From a checkpoint of a small multi-label audio tagger.
Model: arch conformer, moe soft, num experts 8, layers 8.
Data: trained on synthesized solo parts of chorales (CocoChorales), 39062 training examples, 84.5 epochs.
Rows from block 5 of a small multi-label audio tagger, named by matrix and row number. Rows with one number within an expert belong to one neuron, the router's apart. Each number is 500 + 25 x the weight over its row's rms, rounded and kept within 0 to 999. All counts start at 0. Numbers have three digits each.
After each expert's rows are labels from the 100 clips, of 14848, where the router gives the expert most weight on average: "peak on" is the class under the peak. Only what is clearly more common there than usual is listed. The data: synthesized solo parts of chorales (CocoChorales). In brackets: how many of the 100, against the usual share in percent.
# router: slot weights (model.blocks.5.mlp.router.weight, 16x192, trained with AdamW), inputs 48-95
# gate: expert gate (model.blocks.5.mlp.gate, 8x192x192), inputs 48-95
# up: expert up (model.blocks.5.mlp.up, 8x192x192), inputs 48-95
# down: expert down (model.blocks.5.mlp.down, 8x192x192, transposed), outputs 48-95

# expert 6
router.12:510532514501493529515509460504485451473448489513489495544558431509501490493440502525487506522467480456489535501553503551514522501515495494475527
router.13:509515496481470492523495487520483466496465484532500487537561439505500475510474481513478475530502473470502513515537483507511542511517474479474497
gate.0:459525490523513486554512524523484503454469499497487509465522465489524524507528497499467500481485517494501492464474512488458480448498453472544538
up.0:509540477509506484494523523495483541465502505504535498463503535451488486494459484510515515529475466485483520511500512486498499452495503522515500
down.0:448480532463538541511510522541511537520528494525531483490491487492481481521515493460496501508499512554500500508524521473478485507474499513492441
gate.1:485491504509494490488521484484509449509511485503595520463531482499493488507447465504498537564465488532516496475509511498505477491494506477497515
up.1:507460502508511481460536515455511513509558534549532485448502521496518504488477482515512500488478511528531522460512481529513476497506522481509489
down.1:501509521504491520508510493466469499495539522479466534501522474509484482492497520509471493510495489545479510510496547514497536547536482487483474
gate.2:517551523507506504481500501508448519486519502508497505470471559494508510460464499559489485501506538500490511526528489492490475539499524491514499
up.2:513524518513515501531494493509491539524528546504523512471471545482506519481489498541492486461462539503495548529507469500533479516538524501520467
down.2:464508523492521511474483509495497491532496545478517510496525484457469511493548532491491465492507484461496520475553520501497501519513514504489474
gate.3:514472468489491506501510543525498519524516505474483473472518467534499512542529528474507503502515510529445488499452531520453487518476476464472571
up.3:493486518505503489468486450469526445506473508530531517507524524488487468472466467504529489500506522510525505490546480480510537504534519538557449
down.3:485545487534493516514516530506527516514515509462529457578480483514476558528471464500509520467448507512485532480504504486541499525485491546546522
gate.4:484523463530542527532514492529486506514521486468487482503506450512519522509515495494467523481487467469445495482519493525449533468463508495506537
up.4:501487502495517478520502484542486515493499538517511460512463459471520510489531464499464505537520495528484498501502532487419533481460515459541542
down.4:483492506511534485512514502494472540518463449484448474543464479528485562510470465528467498529485497549468493513501503478497532473499521526506558
gate.5:548462489529472508509503497501471480502536487469479492510537482562504492506497460508556502506497496503494512505474479485502451455517482534520463
up.5:484538533506528477493436532510528513498468492515480456529496491517545448492485519535477515469507491538473506530526533501484536514493467454488497
down.5:507518512479472510490495498474492484523481503523493520505519490455507509469512426529508465490498482516493498499476508499519489532482530505494480
gate.6:475503521514495504479466526516511492508512514455490494517505528538463461489513532489450503501526470535547501475462522467469498459541485500497564
up.6:478529476521551459470496473507515446527521515486476497518474511526485489517517519494475491493535508493449544495455545452502455470545478513519487
down.6:514458500485518491503498557516505482505504464515522500468508466516482507473512509487504529500455486439505511473520451553520484461462537516513458
gate.7:506532455536491526484503504503471497474568483459507466504528509495477518487498486508470527529517539475497485524501442523512484496501515528460458
up.7:526500479522500491494529524471505492524550509476456494483494490542516505514486485518488520479484492505458468514494515532500516575507493499484539
down.7:528505463465489513516527514483513498516530524492481486471523510513525492465496510482498466494574522497467500478481519450490493437479464493485539
gate.8:514483484522498501539479488447501537470497521470512495516495512493477488496546528516521494440523528475505497502508478531483480460515496527433529
up.8:455494512505520512516492528525502477496480525529493521498520508500494505461546499496508491509477518528491490544472512480499543463469473513507509
down.8:524491466479500455489504492536465481533458513514523450481519507505468536527538459512514519533533498527478499528517490487449494511491509490495535
peak on: C#3 (54 vs 0.5); G#3 (26 vs 2.4)

# expert 5
router.10:525466521480508501503508513511483524501500478482536512475476546471469469478506560465548498501512528486546518487463493499499453473480522471511467
router.11:491481490461517482493514493521476532498514480495528529496460537491470517461494552477537503518518500466541512477442491500529453483498535490484462
gate.19:484492530472536512469523518526492541511479555505524508494522505488481495515465502513494482433484503524456479515490537524504428510490485497529468
up.19:490473517503504515509498497522507464469541473516461493533427538521518492491518504511507494498510508461503510496487505465502550468497493466465569
down.19:526445489475517491508506507508504494536446518537510473456489493499532483474506523473469516509471504455480507505488569464526479508468491497504520
gate.20:518521493520538492491519509501493496483450504473480460511521451506467530476509489451476501489499476511469516509492533513513491483487524518522504
up.20:472496488490488516477513509483517516499565534481508516516497463510530438510461486537506518456483523521518502511532524504471530529523449545496563
down.20:501526505504522516484514525546513480523462522500517534485554489501496494506512471466499423536544495471463514462510538494550514501506509495485511
gate.21:514514484524483512490528509459526525508528485505501486482511461513509519506487490459551525499497516555486526446487473499492482500505460521515581
up.21:516499470518484522472523510441539514506540523478506488465502462459511520491501492455540508479493515545491552454511485493519508460467491498511533
down.21:532515493502521477477511512484542520484512521472575503496489479525495535504506483482503521500507533508461476521484497532557512494456504522550514
gate.22:497490528493516529459501533516513518469481540470511537483482502477495488522507523497522474519511484498480485483545489510503498559452505508474480
up.22:529476454512498504523499489492472499470531471519480505518532518511505510453499492461500495475481484518488506481516518493472473503477496496491514
down.22:517498518563504538540450478488511459467448493493457511484481478485528503476542548489506477460491489502504522508477496511513518514511469530523514
gate.23:447501502503529499529482496505505469461515500514552499470458543533517543461519491523518498449469494502479453493524529481440482503520504478511522
up.23:441511516514523475540471499475525485466513486512550477492493537547516554466519486516522510459468502484486467500539512509454487477516493477511518
down.23:501519498494512494480508500502514481518493496509521489515520463500521511469453487487472466497422493519488495524574496550492488501464489509509501
gate.24:497510485491495485481461491504486561488508480493451516522530534489525474511537471511508512527494443519532495494496454477481507534502511484564459
up.24:464518527486484523485494487488530479459527509493482504518509509489453529522515516485501527526514484470515546530478506491499542546479467528462562
down.24:490484520504490481526520513468549512510536491452484483479460497510539489458453519523474488500500518506523452510528480525513474492497485511547474
gate.25:493482472466546495530508499527523457504481512498473490485517508500524449536439511484549527488472520501505528436479545479506466508512441505520542
up.25:528511501541486473489532483476492511485532470498528533475453525508493543469505503510497482508543484448512503552483474534532486492510501487502476
down.25:487489499464482535536520482468513516543479504531475541484518498480500484510534533516522529500481558474505517470492515502528503528514481530530467
gate.26:481480477485485487489495506497463492443545485454483511516485471493462533541446512545555477486527545544469497490550527520531480512532520454474503
up.26:533520486518481469542522486470507475529436507525537489522536511477498474484532509458498519503487505509479505471458522483510490489512567478526458
down.26:560501479492494511502495502494485501454545447500458491486495519497488508480505491536531544508491503519499519510508484509470461512475494511512523
gate.27:489483502517524481494486497490520463467507476501474485514500538513498457518535488476490520497528530486501464552473470549517518545513503496485526
up.27:537486520464491462534493517461513458533485500516493465513505467511496445478563478477520527474521503527522492521495501473469484428462550518547510
down.27:500535497488512487510473493513490511534551475482565490517454538520510506542492452531502521477476503510497464513476490477514464510449486476534515
peak on: C#5 (60 vs 3.7)

# expert 7
router.14:508494501517521521514488493487513527503504496503535505507437562512507478497549510484520515515496512488495450539417483495509478457470539478502477
router.15:465525489488500509505480507477497534506500515498530516490450548510494524509544529510526507502470521488486466497441491480508455452489515486499484
gate.19:572505517509484520487516510499483535551514474463474478474579483446482519511504515477457483493493450495511467479513505548502518500495493513523505
up.19:544490476519532460507521497507510491503469484479480501521514525480480495499459492490480478529513522503496563471497518482507528551525478495492532
down.19:524491502482528484495481525487541506470489502483474523508507535480505489534502508480532502530475470523469527489514482501486514478537500550536494
gate.20:498482491481493490484540537493463507484476537495503484505530477515492526517527506515532460476496496476494469470472511509493506535457513522435503
up.20:527509507542513485500526498510495534505550500506460496463481477503507558497545498518491492467557458484476496488525471539454508539467484510507525
down.20:499482471465493487498476482483511511483476489433498487511522527485499469526505506518499437507492520499498473446513514511479507464472518464489523
gate.21:479508488519462472507486518512507493487515472495526495475511539509503477489540499483540493496471547486509510495478507495506513410511522506457480
up.21:498496493503507513497488482481517516505540509487471503535507494498510494497513494504487533553451488506489485481504488524492523488499478508449483
down.21:466490495492538482502524475511505483497449531592476510475535485513469528451490496495473495471518501532494548472508498494497492543517500493487525
gate.22:534524486523487544491525483482476499468431533490499478464559428502512462504511496454499491509533504504474494475439516511503476488475523493495548
up.22:452467515503521464505487494514516511530535498488502528522512557481514500528445492519482515497501430534523531504566473508504474541531497497504497
down.22:524520517542472515537494522458503468485509525507521493483483501478500455500511462522552467505539525481516491457435520509514499477501520486428502
gate.23:499490500482478479502494490495504500498471486502487480490471502484520491506443473492508499492511537510514491472544489479497497463530517474552506
up.23:474494494479482488509454490487501486485497498494510479494466499481480471486466492502498513512503531519525487485530510485475488479548518502530504
down.23:476528513496458518496495514461520524493516484504510521511515462483534495514450478480506483503481528518490451469499490504504490512535518516490499
gate.24:511489507542487513494504517450523525469560519487479507476468473527529527509516493496569471526503467573530513447541431476483497507477484520502482
up.24:503479460452519487508537467510501459496480482498499500502538530486489457533449497506500517451466536463463459515497491510487481521527509502502542
down.24:483480532526461511521509534487530510467518468467491494460492558503487508455500479479521502526496484517525515520482489415517511513491447478485536
gate.25:528481485526511522531467482500504496512465485473516504517543496544500491503456512481469542509479508497443512528486515496486472441449490517564457
up.25:471465500540543476515412466493469550496528487491505500477502484497525532479454479521529496500449503557464528497500525508503518537482502524531497
down.25:507516525468491521497531539489520482497508483487509493462498524500463527508460510492539467537506453476543503464482420538499476509538516510490483
gate.26:502503495506522490499493475522494439514483499500504472494558506435541459515488490474500478527493513483514521486450504488477498512481478509518542
up.26:484529506515457484495513494501501491503559495547507472537507499519546525469530499537498500499528484491502492455538523496473445491490487487501517
down.26:507462449521513495503519488482486478505464502514491498490479456512503498521433463521521546519474502509469509508489498544482518515511555524505531
gate.27:502530499490474522462505508500500495459454497477489516480496480461522499528494524535455490499494480468499495466489520518502489520532471519444544
up.27:538511536496493522473478491492512483523480522489519502498541454518540482536521490472449475448502514471494483526490511517527482518507450503484535
down.27:559475498516510520503460484495516493484463457459538520490538493482458496475501479473508471517530513504462501493508471470509452441489473507515505
peak on: A#3 (36 vs 3)

# expert 4
router.8:496519498480479529520476469507482464516457524535484507522578440493491473493476497490480467516520485492523504507544522501514516494485475531460519
router.9:521512508518476493493508478505486490491496511503496510544556424516469521479481483485505465527512474492514557514553519519468538498504476511464542
gate.0:531507478492527533532514535486479489514483523473496482518504478533449509503512512524481546557498523529482488506478531475510464506505512497512550
up.0:528495464492517495496515545487472511501478530497513517490534502526440516472509516521511548542494493499497477466515504492506458466519539499491566
down.0:494502484509470496512484540506540489511495513538574455542532488514525482503482455508556496525461499500512526501506486481507498495466452527478529
gate.1:517469494495478483515507501533490494533463512506514524472510501475506508500485510491487472435540490477464487538458501517516458494494513510498493
up.1:502488499505543462520481505464491486451517493490498511478519487505528464523476482484540526579466486477540484473526492470481534476531488483505509
down.1:540544497506493505472472491508497507485482480481456509467493490526520450463487511488509495515504458443522494492487452518502488472518498518438540
gate.2:484497484507514539515542500476486517463478544486480506518493566506500570494531500518531495545478516520497492484525498491455489490495492529522456
up.2:499496522538521542513517526512509492465540501519475447484454524488491457514532506525516485485509498570515517450538509469475481524523487539474473
down.2:522505508506475492543504520499502537545523468482511487499518511526487506468532462509427518490502525524513486477509473491497454508495506471539485
gate.3:544527485524475498462507484456456566488517482477519521529540484491504530525561464490448483482518501488521496523555516510489481508527489477494494
up.3:485488530518503505456490492504558500476468485489507481506548502506518518512535477525506495572487461494503521506554488511520518514456453500502529
down.3:495491499524523536500495504506541517462528537538490500494527447495509476479553488467485508471499477494488505489522548507493512480479492463469504
gate.4:495514502478484469496536531520492484511481481471445544457498496482528509499506518491471485535481539480465507487485478525510535463505540488523498
up.4:511468515472477456504521504484498522506523509514518481477475498502540481479501533495533500433473524500489508495505469475502476534504514506525483
down.4:533450517506514510530450499534515483503509506517515530511531472512481530484479482516517480519530523500496546499513472529480507473456503512442450
gate.5:480526516490493538464523472461501482550526531497515538499521454487515491548497514542524485478431537505486477496528485468484536511499491525451553
up.5:503467501467506507467532503514501517488454479469461512514502521493510501552464516493487530491480530509476501554485524495522517481510503474502559
down.5:523473499514532482515462486509510522533515501495478493506491508494504451530495502468478470530518482544493495520461516499493506509504536473497549
gate.6:505553448491514495516467510540485509523528499471484511562502442483468535510457515489493478518518514523478523549548532516518521522491472461468504
up.6:504546515484540495542476486515474495561487468503508484489504481489517486505510492482513479495496545509486507534439512509495504518507484467424491
down.6:523500506501548503515487513522508519524516474562495481514500505539511505502499494515512480518469510491495487504493482502440504463441489505536471
gate.7:528503490512486567498553507498493502515460506488482449509502559519476505483520484460481508487477465523450488486501482511468508453463498488481494
up.7:480469500469524487503471512482516526511492475530487501478463525466486525499502460515530492466503466503468490505536496476518478520554513483526491
down.7:562498513512511523474517495498434534492550485521464469536544522485541515467500516454474500499499502509492458510533510501513480513547548494510468
gate.8:496508500505462500471474482481468516522510542491507530529511520488502495484507489526459514471470460503541498462521508477515498448551507520486467
up.8:481482532507504513476504485491509496476496487502455497519538496516551494506517495543522492551509475505495496489521471504478497480499443514514540
down.8:464500469503501455491513498458527515527468499460472570540479483512480467518511513499560501507515487472495465481443497467517521476491488509484487
peak on: A3 (51 vs 2.5)

# expert 1
router.2:545493508527473480488530469533478492496476500458507478546568441513457477463447507486532496520496488494534544489524498530526529506484487509486549
router.3:531479513480481501500487499534504490470533516474476513494469491518437492476464540465478498553526494500531542509470486534492526539495514511489460
gate.19:555501507478465490490495503511479483485509500504566517486462513480491563500489537500510484470537532537513487459458518522469516461474528529441454
up.19:498477474489482537501470466506450509494510489548471508482459477519472509483542505490485519489508502537481494475484525459494540505489533500493454
down.19:520537478518527457512477464503543495507505485512565498521490552495488486474519509509518497468472502520476510510480527471523534493545471533532518
gate.20:522473500517529488523505486473493499477501502503523484528485479515488484454481492537519488532522505524466489542486494495513541488475507456570546
up.20:499520512522513539502508501482498485478492519481526477501521482496500463507498493534508499496521535503488473554505489491481494479529526485552553
down.20:451522502492483479494528495514538525481472535499482551494499524485515514505523534463523448505504478547510502482500441509541481549490476519569525
gate.21:533522486501480504470495523498508506453562521497473495500473523507491508486525488530523507473504464551511512478500469497477499496487490523526517
up.21:513503496509490512470483517485502499448531499495484464501479540501488548487508482521472529475528469524487508485489502502485478483523495519513529
down.21:526459500514481522510541508539512509482476508512560454503519522500521503534509480487524493461499508513497503466508484508487523495451501475509501
gate.22:509504521489511521515480489530501508504476513531515471530479479476503492484506484496525487496490451489483487523559496496507500416446475439558444
up.22:502531478511528509528512474482475477549526483551514508498530468509495521494513490503546494508466443486511495449505494452508512481481511481498488
down.22:483505484504514538505499473462489524546525527469489486468513465511505481519518483492498534497447510512502490474517517528466520483492517500488466
gate.23:458500478492484522477513452508480481437505528501531458523510501508494504498539485510516516493498507443494491508464495503512516491508524531459528
up.23:480525527478494452487509508521465512491513471517506538496498534518500507495509495517483497519455483510511478508503474503509490479502508469502491
down.23:486549483496492498494507483484529497569504511538539485528523483508510484479468465470505472473478534529483511483505508476485524544542505479484478
gate.24:490508493511507480541439492477533465511525555505521485537504466481510489499485492503545476494511483517480528522481559476449522490513484488488539
up.24:464519525483457490509513502454511475492504523506520459541476513540474515508503524520502469458525516518506489507456497481493513495479471479486534
down.24:512562503497506493502498503514517520463532487485480478462498533465552496572542517487486493531476528510476466497514492522470505485490504527519565
gate.25:518519500465495519515450476531506495504506468465532502513466484485491506529515470466531501533478436502460505477482460528473534556425489505508541
up.25:513504488522514478492557520469519494485525489486511491516526516523504531503490508521484505455511566501531492546511512485540442469534513492489464
down.25:494472488503524522491505505453527483511467543525451466502505505502497453495462479502467532477470535508480525518545509437442442565528513500494515
gate.26:494448500516505508478467521468510515503533521503495430474476519509489431514479522544503512441464486473484488501492472557455483541518491510517450
up.26:479495482498511528462551530508522521519467522476513500471508461485542456530483515504472514494498511494473464497508500536510491566490509486511460
down.26:497522530520501498479528508499486509438472465491483475531495504453536469496524520523560522494481480505510483502551515538462465460489515484522520
gate.27:473499516475509532500473495532502519521507479516538506527540497480513467520451475503493497468482516524512513526539549487487486528499489500508528
up.27:484490499504504524528494476476517485491472522520496482512525500495460509505520487499481489445515491477474461468442501516504491577509510539442525
down.27:550473541516531525457533505554505471486480483487426489513486489518528481482502447498513532460493488505491504536487474526500487511511513495485526
peak on: silence (60 vs 12.5)

# expert 3
router.6:549507525536499472474516488515493474508506493460454481522545472479496500511480475524522495520514447467523538500525479533513556506497498469449495
router.7:525511530525501474486492496543489496522508505471442513482520492486483493509468490529496503499522438489493545509527483509485533511507499491454507
gate.0:427534524514459465483520511540486493501465467478542491498534482516500505507528507534469521517518476478504475494544493494482483463518544498517478
up.0:562495518503517508546506481483522530517473494532473520527486494463495519511493513488487501474495511471489515486471522481512503478482535507511551
down.0:509452474516508485503526546498466483479440488524464513471529484467508489525544512500491482464517491471455483485471489531540496483475504524489485
gate.1:498477482543522519478515485489487511553509467506450494487484503495474526468508495494506495486491487513502485493494477515471521429540504515455560
up.1:515514540503472480460489505485503518493476518472535488519517450514543503491533478521511494515511491505518480465505531495496483526456489502530458
down.1:543572497501528460490492493492539458542493509473491501525450473498517524513537490486547523482512535466485511521523514467453483489490517507493557
gate.2:510536488523519468525500505525535482525453496538547470528492542512528456493517498460533467531487509499480481506541465464486512465469480519523485
up.2:491529496491474482517498494513524489464484508482490458536475522531509495480489506575535473500537481486523520535517448488491487548572532465489529
down.2:469511487512483508497470472520513476498514504480496498493500544539517488529540513509467506465468502522495460506494513498498482554542515491542455
gate.3:488525504457472496465479502535547483494535533515510478486446470483489490511483520526511474495515502525495531489537491537525476497549532528494513
up.3:481445513497501468513440487517487518544526503495474523505540520500529485503478488532487491457485488456471518502523494495545470505493476519481486
down.3:563463498506494563481484534477496493511492519518485473481521506475478484483495516509497525506480481476513528510474509479477512499538517529452461
gate.4:539501482503499538491498496492507525525490476543535436521528488502509522442404483490494500520480501495469518492495498511482496490501478498476519
up.4:455554516517473493517508513505540512515530542513460522505511530473462500536509511481477496500514519517488489511492468520537478516512464518507522
down.4:515468502492495534515495525516520531566465486456508475489522496545497468501469467509488482492513543511538526519546468487508508489488489511449497
gate.5:513505511520496505509458499489503489488523493488547545443502493500512516453518501464516489552442515489509480509518497511526470490483519481507490
up.5:519476499509447513510478533500499534493477507487547505468504506455529486495524505477482499539485524501526487504456548491495491485442517524511445
down.5:499460501494510538481534446490526504472484496513544477467564499513465541498490480492491492466488523527483475477489552519543474504484512499469500
gate.6:494491508486478541528515446498464480500429497484494528503563469491451465512483504504491489454497558486491492508485496487499459517500506487552458
up.6:494479523505496537534497462495508469499516495501518517460545501535446479502494503488471501460501539477451498522503507509528481542499536503559512
down.6:500486491454488506480476498469535486545458516499579499543500476502517484485460495502495499478468528512511527565475506521502501518465511493468530
gate.7:513492500466486553525463475514496529487501445480479524492521533533459500484538473492533495501494502504479495493490527491492456507497501492548499
up.7:504487500532513458491504509497491503555500557496506467488474496515489483519463515550492522479506500493516504512515497463472541445479541520462474
down.7:514471494509497476515496474535526483486509470512462463523538517511475513522547491485477478505496475482463485518523485507514503498510493498535540
gate.8:473526504492496496449547532527483517525507492454497504493448517501488515505478529491474479575532458470481486463543484518478507520505553461465539
up.8:467512504481495510467535528527480522521492499466500501494440511505483514493476523502465469560544451489467515467526488517458508521518535469493536
down.8:477536515476487505495545531503512512514493491484519516505508531490507545497479539534535494529505498492494499459505462492444502503506472486505552
peak on: silence (41 vs 12.5)

# expert 0
router.0:491524508477462480529485473524509453499465505538503504531560446518479478503480486516496472515514475470506528530544484511504525511518503483474501
router.1:515526456492505461520514490549522462505495518500518487511580453500478508507471482505494463525487469472499510497551494532526553510494454499482545
gate.0:541519496512507450483495487475513496510520484519523475502440511510500506500444487540480508531501483485476527495491489530527483454479451477455562
up.0:501532515483490487508460521507482475504514505509507506495460501481506484523493509515444468557478518462502486475462487501450484474505484519490553
down.0:514455519489506472488515491511571518492470526527562514492507474521461427455483451445475473516514495484502484499514486533529485470492496498511509
gate.1:514474532512503516514527535493506518502473492526482506501486461503513528494445488481525516527530484480557489457476474474502520495477503472513535
up.1:471485504522507530562492527535475483525520507486524532453498536534470500510481541520483503449510532455484456510537536498499519481498523454452483
down.1:523547497526493541511508554512492489482502510443493543492519492521499524512510478480542487522524482473463502469458482513508493484493501569473484
gate.2:481487495508485543433523520461490495497510510507477520485464526471553480501516537493523485536520517508507519516550499481499513452482494490479539
up.2:463542503489516472531478519512505495486498497501511519503525525510442503521519481531462503477471440499521492489480488498508476529506463481521477
down.2:535459522518497521492454503544508476477554501499438491477455508494524497464509552470495507502531531495482493478537502486495501477500467510485423
gate.3:519511497497488496508497516478535488484491538474480491465518479499487521502454497539507486484510499499484498531522489497520511488506509558457510
up.3:518481516493513517519552520527482467523482473494519529513538441517525521460509526479444510438513503534535505489476519504483508495462496493486528
down.3:513502493511448521491504528522520523474508521480556501524536511499472465523523481521523492498459486521521456496517500473493490527503481496488488
gate.4:503515451496484515498522496522499501524466460477507518502521493522496511516487495512467506501471482534468462514519512518490516487542502472464535
up.4:455540527483498454509497453487512536519538501485508523484490496487514504507512540511458495546468541452475470497500480491486485496481487516502494
down.4:530510456525539560522476508502507459444491486479480543511530517526468500487468527479468512513505507477523487527501469457559478514492550443454488
gate.5:506517471490522510446510524487492518508451500513491530517529487517544482503512472482532498470509495486479463507578504489465517490545477504468488
up.5:551473488515484521493503508520492514485500455537521490559521478515463532499562461542487544510472507473481454454515499515495503511467548488515539
down.5:509502495487486517497532492504514485512492514486500441476515482542519475491516503511472491499521496516492481482509470477448501529538479536481567
gate.6:534502500491452491501547525509528508462539475502514486493505494479504516477532506472452463514505525491483495507491499476519537503503507492514467
up.6:542501498475456505525529513530525495456551482503529496470495458473502489468540488477453482528470510437494485518497513455508514488498507481530483
down.6:485450519496496468507541495503474506493577480514510513534521513500490508531479510463521477471477528548496475537521489510516531520470526517496499
gate.7:473469485481508501541512508449530488482508528536496483490494492472493501505541526517499480463510466513513517496538501441511496513566521522559506
up.7:457503443509489504493505500510491527451493519495533476505534522557454536465492484511524479477508521524474532478490513518490530540466492498523489
down.7:495522501494501473550510498515497493490478458519508422518494501484482526472468495476512532500575507483452504538474489517489499530496454460474509
gate.8:485503464455474491517497509516497537477518506489483474502545484543508497536424505550516501449485474537514480486540512513539528457515462481480502
up.8:493514478458484507522520494517519538455510473496490509546538448549490510507427499543529482465524454517498474487544508499525455481510456484472499
down.8:502494519508470502484481486478502476455498488463480526518500509512517446500457505467474470495499538533462480499553520444479554512491512504510511
peak on: G3 (64 vs 1.7)

# expert 2
router.4:493507484496477500543499458525476463497477512531518501527569439543476474488494483484501497513517484495505549497538504508496529498494489490495539
router.5:520523469497484489513501449507469476501466526547509479519579462513497466500509498466497509487502477491524538501536507507490524490483501475475504
gate.19:484467502494510506512513504499515557508516508491504499481485500535450530483434516532489509557497474496530525528473495521493463518466498518511472
up.19:485466513472510455546535519476518546509512515513505485505471528464476541499472513543540499524485475488506532514469493526466516501469510508434501
down.19:450536478491498518494532506505533489501475484533501511520517484486459488483538513496483502471506530497513507493487505509485514472533479532498544
gate.20:477455489506496485503525520494470523478495514485486500504500507539552517519461534552505519517469521527486532509449482452518507548511480519565485
up.20:553474512509490524486512491487473492475493476515469472511523511533505524524470504464486512483519496479504525461476504514471510566499495502528506
down.20:468499542551485463514478500496505429493483500501484462564524522491486508539463524517460499515455498469510474499500499565530524500488468511503519
gate.21:561499470523523467472473486523508493495531513468487520477496462503523499483463503502522507489547510486473526480498484503545493464501501514485433
up.21:540531498486481530479478512488519492503516506468525474508511450486491488517504476495493496552516490484496472544538518517519515497486492534485488
down.21:510519503514529507537481524551471493467469478503500510462498522509485545493501523502508547526509465510519493500523462524455480471504534518530554
gate.22:475493506531474564475526507530493472523475488497510496510502502493510546486500507528528486522534475534456467496478528459527459523518517488492466
up.22:494481499499501521507513491533452460538522503544524494501544471516500511532520482441493509517523485505505483502453532495490468489482498512509518
down.22:484513533547500468480472461499509483515498550466523492552518475485489464543439503522551478516522488490517550463481484493545485530496518574487490
gate.23:472498508517474521472459512523505519537531504551521498494511488506490493487476478523496489462460459480479490501490477495577485515540501440511554
up.23:517413497492565456581537487507500520522470510532485513499506545499510511523510520466463497485507494518506520495435525491477499481527523522523510
down.23:492491536498503501475519498513534489503474484513592543545504511507489474522490516456505504512475487523482465502493525511473506507523504525475515
gate.24:506527491484482513517509544488521518458499523506526499507466473510509516514539529497487482485510499507497489495524472516473515494480475553498511
up.24:515466493515490451481471460492490452554511489483479507514533535533465497496454469534520523539514539525533502514455520457496502496457488497503490
down.24:497502516540492483493487525478541490509545513523508463520487497492505463464506477517511478519478497509499509478504514495499520498502426507502497
gate.25:534504486473495513493483459497502541475528486486505479540536516481436501472542447490552513492527508502496512502463506486489499515484515464495544
up.25:483524518503489497508528534487483518519427475472476536477465473544560488515483519536513521540491481490513519498538514489491516495487496483539506
down.25:501500483497450456516543507474501490486515500527486486460499466496512479536551516515513537504448480486519469491451500477491499445508510527459514
gate.26:506498509519481501476493500483508516521524485477456509512504513490510500506457497499469488522522486486480493520523505529512500488530536487502538
up.26:513568511485457558511484496518474517528479501487454493522439464487455494502476536476469445504536453473507471496521466521495507482505498554488458
down.26:466450529537517514506515489521540473522487499559557505504512504483466466466488491501479473477504495497491450486522500523496475493521502491495516
gate.27:512489509496524514471518526522497444528484499522542527469473467485477507508548485445498505495541467479488518505456456499488485489471482540510468
up.27:524497499491521476515489520540511483482520479561563512485462551506512511503470468489581509476502524486442494489548459508480479497488466478497494
down.27:500517505486496528484515511486528504514484500483508471511489461529469475490448474514489481551537460502520484514493496500459487501526507545484560
peak on: C#4 (100 vs 3.8)